config = dict(
    model='text-conditioned image diffusion model',
    image_size=32,
    conditioning='text',
    activation='relu',
)
Rows from block 8 of the denoiser, named by matrix and row number. Rows with one number belong to one attention dimension. Each number is 500 + 40 x the weight over its row's rms, rounded and kept within 0 to 999. All counts start at 0. Numbers have three digits each. After the name is the row's rms in percent of the matrix's.
# v: attention value (model.mid.1.attn.v.weight, 384x384), inputs 288-383
# proj: attention output (model.mid.1.attn.proj.weight, 384x384, transposed), outputs 288-383
v.125 099:486495494504572526491533486482519509490542472530422427488499495513473495559529548478504522432453492543537459443455446477489523488549514492576533448480488520502484469509538436461484492422507550462544517493435497515509553472530457466532508507500472454572515452569628514479547496464447476543
proj.125 101:518545505477430467488472493524455475446529495513490534491497474457537524454471474557442511532495537525520494542514531452543472556429554521485499534497511588504535465464486532533519481501466498496471471434551457460517473548474532544467537568474464515471517494508457509553489521589513461496
v.126 100:479545497568472470578555436496468506544535521441451539489464500523520498490483513552515468550549465495492535504452492429515463454454551540488513491439453521450455465469499455454510460489512493496489467506471486483384535498502500451549539505549565513587531502486583542561485465473449514443
proj.126 105:550436503490449534531484504499497518529478509444502509489503445474452491453497481467515524486545389499509461468550452502490459515562526489456522469578486500486593478514460485478555512388481528505519482533519477480520467506502445497455526503451411490502491475509503498541457515520515476467
v.127 088:533519469463585499489446505420469466530470499464477520501493509514466521580570469568444508559533471500432531477525551496427487486478447475590409522541492517438449510552506503552458568508598503537464521533474503604556536550496492544500522447520430516447441476538519501418457449517537544461
proj.127 093:535548484478435525419482466518407475452520433532529536520479523449508500428526455497548512490461475477535430428475529453442409538532502486555576498454507428511551495456564496525552584524446555457533485456544541522481490503559470461473517575471428534521495500554536494466470525515455527532
v.128 093:486487462506466498426520536516463498524499541529517371442448547557444472469461452538465546503551489415545506510497478536428490535507501574475529538490531549546500545471507498484502467474562490512480499499501517449466427436440535489474526462483515429469502471453519507465493419522523423559
proj.128 098:507389538434520542526547534489557504536550492455564549548492422499518477532481482553533573520469455565499476518473527511436507491507452456514439462514446495396498472504488470524554472505465586468523507560505491401488608557506473465557461513422497520528484515494449440518503487541487492471
v.129 093:541520579508480544567499549439506456551509515512498438491539454491490527538535433531487415478460501424479484475447490453505565463511487534468509499470531497504459490532523525466495422504523443473481507546493511546527489475526457526466495479430440475480536479542471471457504463494504488476
proj.129 088:364524500530509443467497497479489456484514543432443479489484555493507482491489520513544528515506501518417555456474474524484495546473527520543424478594478555536454441522468441464450572552477517535466523515530518482502500449455538499510484458491499440530489426570589541461465435547551507499
v.130 092:515591509490428547561566472509485461531541537550569488485543501480528513536409528449486491545476500510543545542479494517474486532518496435475529396478514502571467521511485487512468525524519499524526433519484503440471538493460515549500479420513458471572518415493569539577494463518516484479
proj.130 093:510479519550570482513398492445492514463434592537479549486493504467472518503502516487462532485514476464461489520461478485511520501444494482546558468518539532479463467460461417498514435497520460441449556493497540443487436421520555517503495553464411524473482581532450526482488554477481481486
v.131 101:561451398486569472483494498472472490510520532481474480506491546480486477439491487556497544496502454504524525565552545573444460440550514520529552592491466487499513497481450414500437498500473521522491500578491478524490569462491518530508548474410499571474451410490517562451464535487495483480
proj.131 096:478524545456445523522504520557453505506508463458499503510462533510594475496565486470499534475554503467564535424434543462501485548483503507498493529516493509511440501474524547452483586481493511468437498441471482485577499521466478497489550432538433490479497442561553457495535441498486543515
v.132 097:530518474462526531513495509467512498474477517528508468590532469535487418521421485475490553546458477418494481417585520477536577496564468505524489537504499519508509498516489537502506577511494518466525543536466487521473505508492558439534518448500478478469535497500458461498593587439545459491
proj.132 095:483535486518469545567508472496512495545544520487504442443506474521456530361560523537567449509552515491499505480437471481530495518517566534527490490503497445496448484542523457515503554435493476584535443560502502503511516500521524568409409579429520467534527532532500466534456434488450432523
v.133 096:520550516484503587513433511485469503513474486561489564514426472506499524515461480508515510523500564442466422495497547500513522472505521545469475429454522478473473456504484459455573451501533548405536500482452483446468536434508429454555453513527479508489535544487527527431414412434525459543
proj.133 087:462523486453547435562607519523535572479472456558544491526483491480451492526551459472429468489480546453507511529493540543604481525497453484534525542505472455432496464482563474577524551592589521502490529464529507527494550590498566521466508540501449502451478535484388487508484509566435483538
v.134 088:511519498448537501520522440467503519475482508515484470528521467493530496383420527516540387421470433448552477521520556456529528438430482489481509452437510544490503517507452494543559542449544457493513455463520483446495505475515476506505443488478432519488502516518544458531516515490596505474
proj.134 087:484570478513473535491465530598472582508509421533511511435463530462493529510545450476461514512448490411448542564553478537584485482523548515539507533477547510433487459460469572420488563457558547531491534455510560493443471485489501509539452475489501487437506525505405527419506463492489501490
v.135 101:516515552536579583493520506538553507553467446495527483495462499548453495472419520502483540477451487447482462469462474577502516451470564520489503484454517521487526514504557515483592476567494508474474505520504465546553500558516462456443459460525466452534555427512483484468512458510505541576
proj.135 093:485490381433392493547456458490393512435554553450427500513524462497513470507488473435509568469507510583490562553468441541505529521482492539536501530571508487508549512497471500520460523504500505542537538545508476469485501429473471520480549448470610550543493498493496561530494558476532490455
v.136 088:503502559510492464487480455478498627484512518508479539499409453445422581515515528511509494451543548584473494523502524457490495510548529487566490474501487490529467490457525488474548507520509535549481477537490551503445487511496483500502520454516517496569483533503529486513503516465515495513
proj.136 093:573487468562525540518522534481553445547512513487457521453531528538508415514549490486513481519518545485540498408475470538546474472455422458453562506512477505502527495505529574484504533562548454558487437480529467564530442521524441488471551551471490550421485482554425458485543517530466503444
v.137 101:469473515517534558500540542531545452522507503548474595482469466541456436507456432443584487447504563414536497452529466575498559547476496478486451516526488474489571492508542601487557553548506542526557464470516526517483508493496517517419434491580475548548542537418494502369513418531496465525
proj.137 103:513456462503451511476447486496496577476484481367412407560571493502534489529496518466442486515514576471495552505481453500438575433524528521564503467506503529514508505420467531500507488525495434541475499517507489458516516510570537448549502526537507528542464444528531488555521493516487446461
v.138 099:531506506574515509453508530461534474547576496455483496551524517524543489499500491493406452513492487437441436475518485547479523534461450574428526584574512588492471531476487433523533480456547460558511559480468573482548491415497436499530480555462498518478452502555541511509525478511468458547
proj.138 099:468434486504497510474486507480499448501477500541539579514474439457448546443530539558453480427500515559466495558502513530448592540523559471524457451492414413507572515447462548529481471521436529514447561527476506483505496544457472494457524563504439490509497473509550466470505475504505589544
v.139 100:514539437553433484485462465536503478525558494457503472510491472484419542550507527491555494470528490524470455414592626508564460489471465551537517552487453568482433504521499468477500432545496495542585551455539487570484462458456521493471493506552565542471339472455493491438537512456482519521
proj.139 104:531527465504492547465582506505566542462489565520528491551534540437544515516571543516516491465540440528517540544363426533417520494501515511527508424508491477452528502529456490453458530529485532549504504502479511466456499555500452488555504579472462450477570522570504476492536493541548490449
v.140 082:525476438465471520489524519442535557567507517527509480548507421508489520465487489535474492481500533497442560552451473524486501464544555557539461555543591460560521542491489599541509571510474490546572520529487491510554502510596457451488520466528459518593500514566467476533483482472464543514
proj.140 088:520502505506477489524448504509535435492433499500408542490541498439508533511510438506513508486459557470511488498531513477537458503429495514506489552527475481522521537487465485425453516489499527466473492514451474598567487515465479583479594492544489521462531483394415529577523533547509422567
v.141 098:477494506446470473475514463488542548497524546545514494476474556538501474518418435510502489545540491535548451521482461476466516527595525495497514484427472477610519485443432557516550517522502441488434547544548451507450557460481470445492483487526555469511533523541444550562475526433475500502
proj.141 098:514458463535460531515459507484517525491491507518494527406493444518420498414489520506477462543535496442464521492510515582514479388536532490488521428548507458446482496575566459491445516440523539551524447493481512459522515562530513567490533606461479514451407489522492505491501517533494534501
v.142 095:477523489546540505490523453528498522493483530493431483500454413474514497479486471480455520541451510452493520477579558436440578505479471525419438453488479449498507487505466464401464485501454483498506527510483461453510523502542486522451566423486462523541505530456437445463589536498527494497
proj.142 091:487499542527410520449488503501508510496596457444503514525540500504504537515507491475540452496527496418507433498486453545478480534565498544505567478467482494472550406530443556557484493493445526533544492536559464465548437408484507463519494467458529484438543467510545537506433475519489486481
v.143 092:469531490500511449550548513533550554514461500487545463525472504565517549472465559488521522496503463553483508529465426564450431602472542529440545521449477555604526495565416535542509588557465558449505509493537540527490443525443498508444453528420518443494442490559464526525552501520476515551
proj.143 092:564497499488474534392449513429449493563551490493490541499520509424456501582501511458423529522542487426464524519518478507449558362473478441490538552464522439519471568507521383473543426469471516460452467540512428441493551461586516504485439542486551491565515465516542493578445555452501494503
v.144 095:513460473453532439473492473530435473505541493491430554508487505503447492434567435576473462562485451532463453571570589475492488492537576533434510519508547510497535508489521477471478538454630521505509489543519518481519515469511530486507515517459511492544589529547493535481576497549536469570
proj.144 085:459503588525564485560526503541544498506478585447617628433463465494458481494455517558532481467533617479407527448446494583527512495536476454586476545489436444553448464467552614524486537515573500496437511497548522467551482493480472540461509473465490514522420513461444417575460555507433447560
v.145 093:536522569471493569576466488527442544546447478474496462523503470501469496548484453482558553525528454558426506535548476473489528496457451511500538552520537479542511453577464528564606521561505504490486465479489469472552580495493556528518404453514474494508540534526472519566453516521442563462
proj.145 095:527502444480506504488537494529512409521499471524502569491517519498577505445430496489474563511541504454463515463515515622460599507493487462513519511510562511521526512532446447496496481447531452489517520443501442464462496480532477486552585533587471468559514507479489586503565457530545561559
v.146 095:482497441487499527471513513496481563527467503557527552496524452520460478508514469531509485480453478501538464576553519508476531433513395410497431521473436532485524559472510448501463511499471526466503546463433543531472480506483596573498463518494509525492521532516525520518509558445567527463
proj.146 094:490533491582545581413523471557527472505505486530562503483540544471503512456542510436583494467501471441513571399488536475495507526535501487492491499449535477547447471515446521515463483468531536559486467536486400454524491508448462456469508497537478454527450503475470498494517369470520492490
v.147 099:495506466587514505506565505530513515470506487408544428496446578489500529506506536490481484506511523443513484482537536493511488469514483435496565509538494521466474516525508461483504460503487513493449503486512499513435513476426457431463494508532492512468488553575492519512489532560514538494
proj.147 104:553505509531491473478494509424432457509518477469474494458497520475583446483575546530576544472479516598581481587431529473496480553519432563488530585527472527520524573494474542514523546530504471505447539470516540501536467515459399533471500488434583496480505473451566453486548515474439495530
v.148 096:547500483521470513528510483425528505501536502493474550483492474469512460478469503543512468423515502535492545417439578461524469501497554559532480455479544462553530510531487579450498441479508496486581477469494499543448460570590472563484463460522391482415541505511460560488513454532461474547
proj.148 096:472571524568513498530342470496496489494561465529510417468522516508506546503539504485522481497487486519536497519512453476501477515487459525469491577551458464505474504480542389498478485611520489499554514532517485479500493472527565517534484469446572485554448502561597512445536476520497493544
v.149 097:525526496535575472476532483443496454594595579430480557483514498477477578509481521528547451445520510551470510512512456491508505475502515507465528453502484487503481493483543443516502495497448427528427568516433549586538480493549455499495465527496422471492493461560527502453467533508546520456
proj.149 100:475482483552504457467408548484524408462477516433505464446460503476573469500498461508520465496445546511590505498541502546499502497462477489435473529503511497535519519506493546532457480518429531475495491502469623554492456480489465480532504421538518515531514507470540477540528415541514439520
v.150 107:492436489458517472541446528541529433543550501508489498525537555455484493489492528453524511476558463483551494466515506564496470533474485426527520563392484588434568494453462446502485458483493504517555515527570474491477466401470507531526538536491450497503516465497524487485490496517497505519
proj.150 100:489484507557558441408532499522539554519512441499493498486512470426512497480528467538450503521413470504589506460438489471509509464486500455563474474455506476519419497499442524564561491551519565483481504463467542456417529526462488498559519467541494509498489592519502541427515475515541451478
v.151 091:517559578539512565451527531553518519514493537491446520465413417468588520479438534577579523507506438529524439549506529491471532456439565533495473455464495526489471487464444526511511513507453462512493516454549524438422493483472384540450502547524491526494534549551487473517551532509529450489
proj.151 088:492491480538513485528497512483479471503458427505471504534576519422528458524537491484456462518453463415498472547562532460403535515575503464459544438438520425505504518531551467528537496456560518431533490461517503476516455518449541478529481500455490419497437495475535502537484509568481521465
v.152 102:550583455559487525511401498455529524546536488513506518479495497545501507472425504516478485510537540521558460452430578508505464541491489477476529530428509467493493517496501483520441436450483442479506560599555479487442496548461509495515517461452486459515481484554480539461504491495473473428
proj.152 095:448487524505508513550470481558563463440529501491497448564504443473464470507587507475478497488441428445522506491537493535479440506525425495567477498527520527527482481503536486432519491546517520430502482541445467530427551468503516499516480494493458493469506502482540531485539445428489495465
v.153 087:454525527515530488457467545535503508428522456438487480546539538552470436504482505507479421530513490540452454546452550494439527527509517574460480475400454494502493540507499473456482479464518425503494538503521445526538383488491534454513480546480500440422565545460548442479588470444568455514
proj.153 094:565519450482488452463515481518558525512544480515491551538542517500529515510527525522567490504483469478499467538507518599496506483547493464556501437478541503457505518540575510511484544554498579459512483523558462468494518558508452525478529495386557513555420496510489557494494595536527516501
v.154 098:473529543470499541494572547544476519547462536496466484486505474500469534528455442488497503477491527498535544435451510496450516529536449475512531390462429486502513455489450468415494489479498445445537508439560513462482532548468456502444521551490505439616517456438454451527571501504524481449
proj.154 101:497523495424543483546504527481485545501526463486497465533472598540501438442446460462457557528568546495484433562587529487487516489434560458543500516480528521511500475595478491534471520452485522568506486475521444464513440445465571482544512496474520436511557442521497486578478498532500488537
v.155 112:482495567489541546475487538487522455542496508527464526406509432446463483550465512554510473509473454473436495458494485467488563361493462490519505420509488476418525525498480475518546492479523470504480532434461474417486490486475532529479479513539486519492569446547457525473537581493543517473
proj.155 099:465557482450492389506530449470476530486433507449472394573556569562536486481442485475513411552458503528504519458510513506507523579521504485508532481506550473569511487537511524534479491522532492544493522494560472521511521502506476548544504497464474417537500479529584519489492494507510445508
v.156 109:489532488454583526487510504498482395553528482516492566459527473516498505516529482484519497486479467508449400453518530535492548409510546451503495437449480506455584527489461404494501450500496575531540503511520427561498515540532561458477469434589460560504537504495507530450558497462507513492
proj.156 109:487524468480508414459469520510527496488490472485435428534523511486580467430502516492510549505466492474526550406472451490528498524487480503506516553519572509506456463473466525544524470513492443477481518454488529436436529470454447552603534466514538387449538447518510513483481468543522400519
v.157 086:523532502498575465492533448401455515492535552485501606476534519487524494555522494523580499432501484490509506485509439458517458486469500556490503490546521399531504545515552537511485467447500442529473548478456439552512510520473472573489519517487499482451519490404477419386465554489523578435
proj.157 081:476566550575420499451472541512545471562514503517468452488429495503479560500506546521537507500539496504468501575493504478524447453538554532439562483462482524520529456531481476551473534580506470485506459515579504542559442550530512506528463545529552538465534503579467471511438495546495514522
v.158 092:574544476519509555535519488482504455468419556527511462529634544454507456530506495513494480505481530556509545443499533457475483533570568499552472456413570471535530536503472502471412517455508432501510465552543487475499464474532502526469453493450408536478533491457500453518540473452446523471
proj.158 096:503561524488458435492435468477496471453588511453573529462574441523520461547519495497520511457531458467486449540468452428537571593484434459482541520553504490449464524535438468510583508516532466476553445504484451431441526482515478491566488383460548483483501493597498505424472511535534574528
v.159 099:435466527560454466514498519493543544549511522499539502505486507433407516500458460519488534544502554557439512461434517532530545488514564540503457532508513453566465572519441528490587439525518475530491507456470471470488459572542458439551482475503530496589496555485553490558475499494462479467
proj.159 097:500512459452523501486488528518502505577510458441488502504568507518500528515464498476516440524420572447461509522615529455483423449485507471425466449594522531481530508461535506505490501461539606541478473509527475529513454500492501546509562519470558438492525492444448560494523533551521527522
v.160 094:499569490471517519557505557511479448442548485436480515497490500482529468419451534516504472505445503517544536496515489459423506535463476465470523522441477519542426454516529525467451539551457486499487540472444464445465546504514496478498474499503543490431533533538485543450492520553528408501
proj.160 097:513384506500552460539486439464467510519548498502476549481504501456581492529441524459458437480489563549480555432464486534482485526543446444552451525481464438460476516501550432550442446523533539484452560538475493516505527483500513494527550543519455502524419519537463448458486514549566505526
v.161 121:556523484502500534533535548501466471503462477542449538476517526453533496518496438524498474497410502448508515499522503510505487454510474517502500542502464541472524522525506416490463510463480485506522532474482509486554502593550561499395591512488437561481433553462453505465483498490521492464
proj.161 111:487493525485417508456550523489477452466537484520528516473510527542447541528502554560553530504465542515523532485497567519517476450482518520562506489441431521515475560490474572511465523582497479476461477610386521636513517506497565460524515410498511506471446507490556517471455433445515497440
v.162 090:563540579521479490515493496515474504507507529530490528491546534534496502421488443503463552499514548549494525533506535527546478512461515483523438547570459509414542471461504473494497420483372551504420503535480486387540504543486569524509506417550446473482456515494494479459471519451511552500
proj.162 088:544559528445489523514520568465492485458518464464500497504463543460523494552469527473462491511533511549562498513530502493486474552511494545446559478408536442490482524598494461462524505475523517528533555492430482523553465474520509512442460513559534527476538498583440484531420548508506472512
v.163 113:504543538467502470457430509501477516471516518546499538462504496522547541511585431511523473518430554444477473460525527545489485450507419505463479433549476561462571498504496528515502483521492551481484487480520441593511540615528495507411544493592447568492454460468493473440479512506555523492
proj.163 110:481442523494422500520527470453529434498523547512493496516502568438501509460506469517528483551486523522479530508494578516445476485486520506533491472488524499561430502517535616487464486529501494479502502533492529527481511498480540520578437463445516577513407496518494503460491487450465490438
v.164 106:531439486425515439495558426494522458519500514513546502531504547498499465471531544506588450465474469510446474595468462568464522491510516503519511572476500491471553495434477444501416503567536508474505482515452512525473446504488507443529480465582577442518497502485528547540499524500518454475
proj.164 100:454494437434455456502492512471495527555471476495477493501512462560502521526469435510510521485468558530517561495455471509536448545543505462451476435546545527516510517484514516480519537486503457554539550517497514483474458532418466536474513533440455518575525479554494480501544430465585522512
v.165 094:486464502582570509586538475546547482536505497545524514469542489514551381457413546435469537441428512473508479527464443499539519533510495497534508481447542519449537561518454531507509433519459534529561442505501476467512539474421516464518436538487550487424526480470483505487455445485487529483
proj.165 098:496530513499471441509498538519507505553504445457518551555466520458514473512448492547440540504544579556493545604492432426478500529572471467500507549522534504561517470541470431515464498493552555604522570512497448495492525452555526483484515547552523452609546502534477516516426590554561508542
v.166 112:503517483539529530491509511531503483483558464451490482479442465498498442459482417472489448559466461495496559510534485465628521526448522503532498492527492527541519500544473491460535511468542524489617409526474460509502543453601505522500536437419512509501522509466595483551514456450494500459
proj.166 120:482457451404491514498479456548490489476519578527594475521546529522503499494498456501525527418495534461507450525444549531503524536493493574523579551464567516483365511476482432521500507442465490487483482506523532508500512510517478501510441582529471428503456537452481606491448489500545479564
v.167 102:455503475473470534502450500515479536474448535495451557439524456487495525553546462504554533547450520446483514517542576551470520440486514519479471561531471485435482489474447423506547499431491465494453563469515515510485520516457504515455522530473410526475473550419433528515512475541518466536
proj.167 108:523509501539467493497465538504487491509513538502583510514487506497441556478519538441497532518490457484595500509508510476499542496450548446488474475500457541515464524516485519493488530526522494468513503479460484534497449497546492479530491408498496581531420531513503499535551535524439462476
v.168 102:485521459517516549578478487506423543496467457545469450525523493445506523521531541467436500525550479558448525525512485609478563512479536482503515519502507433431468498474504425508491436499515470543451561522429535477589462531440576506463425489536455448463476548430498542526490526523584504511
proj.168 103:511464564484459461497495533496516508518466531469524545490493469462505555528452538470564563487506515485573449502532478472533537575538502509430501555448463512533599453564475511513506560542525484577469485484511498523526537500534488461519528393488476528522559507501456418547508494473508492514
v.169 119:537464447467535528461546497506514467514467471473540509505463508497480427379402559472507468487423475502530500498473528528523505527480485482526439488484531477623516508496530501501577535472458499452609463550489513519438578492480496503580451534498548439495548483535579439519501475489499517548
proj.169 127:525523476487578509497486424543511549492543465515555539597465531478530552536568504567476453520532503498500491522476479490472545511542537531524563572481496474484344564495413478517505466465463539546540534455504490463489498486490517480508511578505532483559581542502522489530411516511576446572
v.170 095:424507556497436475443476487517480476496531498497494455499464446464477547535516486499523542434487497513517532446450522449524439610499450520516507452479517501504468480462465596565447474469478469475570560490550497465551428453521527466546482521456479455581476462501452508546469506449467514512
proj.170 099:587506467467490477484509473480487565468515487425416452574494515502466496444538535404404515421506508527460457536519516522485566537505526470462474505499498470528421506434539506486529564529547527500432485539476532481474479429505485530499531470519486534433517532510557498478516530530499479475
v.171 103:460507551445568508560515430491509543436556513467538521399589514476508509477490544547507579479478455425567460501482441521458459541518526484525485433471515527497433508476492486486520474499551502503538530497492503486431435470491411533481452544528561505530534485497451471489580465616542502508
proj.171 101:475465502533527446526469485534548461511471584420509447609459489509501542582464504457516492568574499492514472487485492499542421528539536490527488484540444484521509477545528555490555444560439516487463480473531494457515529505473492508551470517509420486494461482441473514560450508514503508570
v.172 093:526528453502541509488542481494523451441502457599519549536509494555545488477464495568424524497480534463529503537536504494457557437518468469526497512549578505464561484520510382569468511422463531536450529565475472513514499492440486554462527485554480552448377539479469544519493507469551496484
proj.172 096:497429546483489478463538577456491453556495508544508523481500497454460528523515465546502509494450497485471500469338569431454499536511439457491410494450520453510482498536493530515415480558512493587522543497469600517573547488537409501505508490438518504604524544551513464502509524449528590467
v.173 102:492517485515455509445462425486525482483432520495456582560522495478508532555546455560465502493517516559499436446519519454513549438591502505514509566510470521484624481549512460512471564476467518512413526431537494492561554467484524472559460466462474468526426474512492569488421540463499444559
proj.173 099:505503505504576503498559543479471463505500500510543414493481513472468449493494491449509503493444440442470516540516481564493524460422545490519556460486517486496556527571513503527500547505523524481594515513469504493481452467519444511512514514498679529476536503509549521454538460437432461438
v.174 092:595466505465529481616443472521476502570572591512416480559535566499448569554509557488502472510507472479432484503373459544470462483499459474565448483486439451533528497499477563491479442458535461515542518513490489515525453553487493507506616555534479547490506415449463430489464500501539535497
proj.174 094:558491476584382455509508567450509489469516507491458475496418519564509457467507542505482509515519504529486523459590504448552457510529509434447531401469444512546462508474513503486502514513519491495521434458475458519433425524535517478538496450506480506466488488563453517432538496567500559495
v.175 101:413446542465430515493506468490598549510444475584580511525560524516451513540498464535448546508598572528461469495477525489476519469502476437516504582494550469524498509464510501545523463470474464509438549460495455462561519459461535496523478533552493547535498544502506459488440508509546476524
proj.175 099:510530443535547425426454514461475444540508501420497456416437448491578563411474586522514537461491548494506514592484476511485560494501504472469514449525454518493602500537483516471433542554551465498511498478487473461499481543511522475481445495495576563538537483462480575534526570492472479482
v.176 099:508531595452474509429490550456523527602464472502508521487540527494501475505491466452587484508525540429512539490509596472542445447544494488504480527482491532445501523549568495489537409494455525538475467477544479467507545525542536481564505514533445534532491442528491481488505506460504576397
proj.176 101:464566482483504484483443512557453468463508497469503391499501499498475468518531612555519459505534538557482508499515540517502520518477467508490568524442548558545478536532489544452503540480465483491539474512497490539505574517511567484483446459423535555489506477460486525543497487582496548527
v.177 093:508540511470498570546455453539472508439455523552559505547581440533451484475479527504573450541484485480528470563525444515534461447525523489512455483521486504562517472629515451436570493486481502497585415617527458539456525521477527553465478499505448543538482507446521529500482508427390484517
proj.177 097:481455485451478525477449528514553462497483490507468497496550507484452499497547550529524533520441499477486415524451519491505521465555534492521516456503504516478409509501537496483468446506474481508530525505359573445511557475520475513532443561453492517549486479414536491530483545514586463472
v.178 098:488488560501447445415559556499547500495494550472522461511482443473463501524517454508543554495492525545488494497540561502456527470483548460470500427499503512463475500430550527475474471460418483474514508468573475500547438501507526498532501462543475497419441436520525535527524561508450550529
proj.178 095:566545521507426535499447448563436557454487433534486463492505475534490439494490571547469490482573513505469458477525546465408446500488482491505527567508473496443573538521485596534504496490566469531454536525567489533545488543456527508506498469477574487534477466532499465522523449520596494413
v.179 098:534506470486487497510565460552489489477566470512581474482509484485465466569513459517513508444522464439490504524528574514508459453495524507523558483533455540482498498481539554514544494529496490581404569479513567488510388497504428539482515421489495484498494484552497526466505517557558544542
proj.179 097:494525484554513552409520510457526520520540432508494503455494553513486473478511472515470457532571421488516529398527413516486478526483492472437500510522446506522554490519374530469526521520576517523537529475549465608516511515468454510470542532486487485507541493532440520560503530455433540515
v.180 108:484572471538487481482426468482491497464488506474535463490514580507468490477544480446528420522516523472491479459547487468547555452545570518417479523419539471541439470481579562447515540509469499554547520519511536502450519517499436505545486424463547492514397506513540463445490457497504433502
proj.180 108:456408508413555501474469450501549525479524545474556414505514498516460505508530448478460443499433478451506518477475528547502476539407532537504588517559514538523505519453487528499518571523517482423553460490446501452469529501521542463504521607507520556489563464451447501548462491536507480445
v.181 099:531493510515546530480500563495538489500524488489449556497489519466460473465516509477465500525424464495473446492488471444546478499501487470476554451371556527514569490500523531486561517493532470530491541534517498492484468559502441461468520488507459495364510521472504464476502480531552530538
proj.181 104:545494548478443501433525552523467566460532502514533489584475487463539466489456485598546460539494490436474506506509525476445487480512525457556476423574433488488548503499525547522494449522447558504462486454578525524519521495495567423489479453538603456557461512516500417535465520547514529387
v.182 096:429489535481461512536515538418484549508496445486511468451461510541439403518470497481456500580483512590551510462448480477604490556461559478437521507465520517531523498530488602593444501527482493507497421490480493505482439429534507514535482532516481514533560465458529434491528477503522501537
proj.182 094:451504491522542505442478455497475522493549488490515478487484512551521477473556474509490529529458546479514430507493479528451516423511439472426452515527496515456418480580540522479406490525544533508482437489523502494440518534478439495490465539509514435425504480461512460472531562547516451530
v.183 111:498527520446461476552529475506500474451434481543507492478503509464445508588579505557523501570466560446510482514467532522422519473506454497491497527563461536373570484514455515516440483509470465557430523499504480463500552539491563447501527471548383550428546502467455532478478599496592458506
proj.183 112:520462470540475475430452553396491477541495519506510512504457527508554523471490555487471482495522478570481560495460471543466479507467484487461431499481457512498547541489497598501443483519509446462489508568450480531475523432495508501573473459463538532511417470561532483492511428516476516472
v.184 110:497541494498472483504550498507509535535476528534577464558428441523505542545454480553578458482461488497539550542586495471579519475490553508564448444519468534529471468477470521414514535530444517491604473501455490488457531540582556461467497513444518522482582526517516507559509502487427440488
proj.184 115:564442483450466513548489510475467439516495543518554490504596564478440494509519523554496568472517474495493504462441506559474512491559514585542549519452497485498409535477510449573506476505430471502435491530489485514406517498494518546518455495530424479480420453520504523413439471523519507581
v.185 108:513459540512524497468532505518452467515514524463482480453469439543547539505506528446453501475470532522522513510482443496563492525545518529467427500531450513440504459499448463403498415466491439496442476517452535474465516460525542489535455584497471431564569519493474399458530486492514546483
proj.185 106:476531407569498450552526530473509513563511500456485487510491487481538537469480554545470527498597466530548555476442514482498510543492464455545487503490540451566493505533501428467525513490452533466421424529512470465465549468530573492487521505540423526394514483514521564495464449488473463569
v.186 104:502479539552506437498499564487485493506466445496493468505515481493461469599517456530506462520586535400497506452547525475502488449489422506506501520527553517520501479467547564500536461483508489496531563473557533507525486516426497522500597490520475472436396522503492433469550473473515491469
proj.186 099:499512514588523516503477518459477525532534452527573425460485522485524507465493535502485484488494443525496482488390532524528525512477459522438496500512452489501576508519438529464477491509603497457542490467481521542453485475501546478418495443448519502512525509505485533603570505566484526449
v.187 087:481530513475395495470463494521488565568472544532571518480501527506434500500533495595536521415559491555519511451534518524454482537533561515529567527473532486496495460566501495538618482539463534536445501497483438498484382541520467544485567525536456458457499450478489542436524526549553536512
proj.187 089:432422423530573462577469521523460526519428486519404499487536497465542475517553472422531499489440542550555454568478461493475462426475426513525446461433520562429538502466535508421469480492526477462543556539511497572504548449483476578453466554507433545567520531484494464489541565511432508458
v.188 098:511576483538456487472493539483479513493495465479534470531494443494537503501431545550428494461516480507559557510525499494466518438522540490522543432543525464532445561520538591473532517457498496491550509542497442507492473531603540457502473454516504459478569471528464482476500494499448483498
proj.188 102:491453527461529472517539406521508511498558547496519491466618470476498494541471476540462522448472504548439486461449457547480455533547458536593485490448509463468447508455519480565489543549492476431453415473527470520465527507438553550444500551553423453559496500545516498564526470591490490593
v.189 100:459525538484503505441527514541539492522498479428531476510510474555507499424421495432472535464448487524519515456471487519524478478496492494427467473544520529488546525475488533556516465474513448470472502581459485448485569469547503467601402521533554491562586448541518478550541542526473446520
proj.189 102:508588475497549497566513413466461507462437526445487460554489496487538504466532599520477520489642479434491469501514480450466532555524515496605478488513530462529384496523525491476434524441478508487419507477607540506507523482429563590480491512474486449499524508543532504508446488477516502532
v.190 100:512432517491548531497503451461477493463469499419532534473499462524468504498493503564492532551542536551465512508485512472460536477539510541459492516520500500432534412510399425589548528448525464572370453505559482514604484416474533460496525507510484483546544508442525520480533529477583496513
proj.190 101:494573475520538413531521525487464447520454545501505467470536461462517406519516483418470563480551448521483458464514530496476516517513526509478416501476467545519516504489557547508493566503433492509539547441527508474481543516496518511522477457475538570483502519442505478514562457461478526498
v.191 097:548480571440512494509513520558420481549555530538544473561587646488487503493483540446457477458527480521441410536580491472553506467509506492509475523514511523501591502532576463530512560488503473529416509575470520495498520560496469512512538453540515519492462508501488469484483497474461560420
proj.191 094:514506525480449545464560518459498504445455487496472464464461496481514504378538525542458536525531447490498496464503511484436493548484521472492509496497561506509517523467510513498459557408489566495484534532560531506578554517500499448472512425452474493526518542478502566475533465462513514474
v.192 093:484490506512476495446480470500520505531527536475515454505501436530488472479555454493487497454481488480458466535496532468480562447512507475528629570497452523514501437487497496485474470440503425549467451487537531541374530484505620519548477507487461531543484531519595465515457559468471435549
proj.192 091:547444444473537432450484458503463585471557476523487513444523511531477556491487532532477397584525510600500499480462484494472505545559490506450475473484509466485495491433479408484470520527517458462576484501494539435592517533533491511506477492514487552479490525488423520403487580499498529469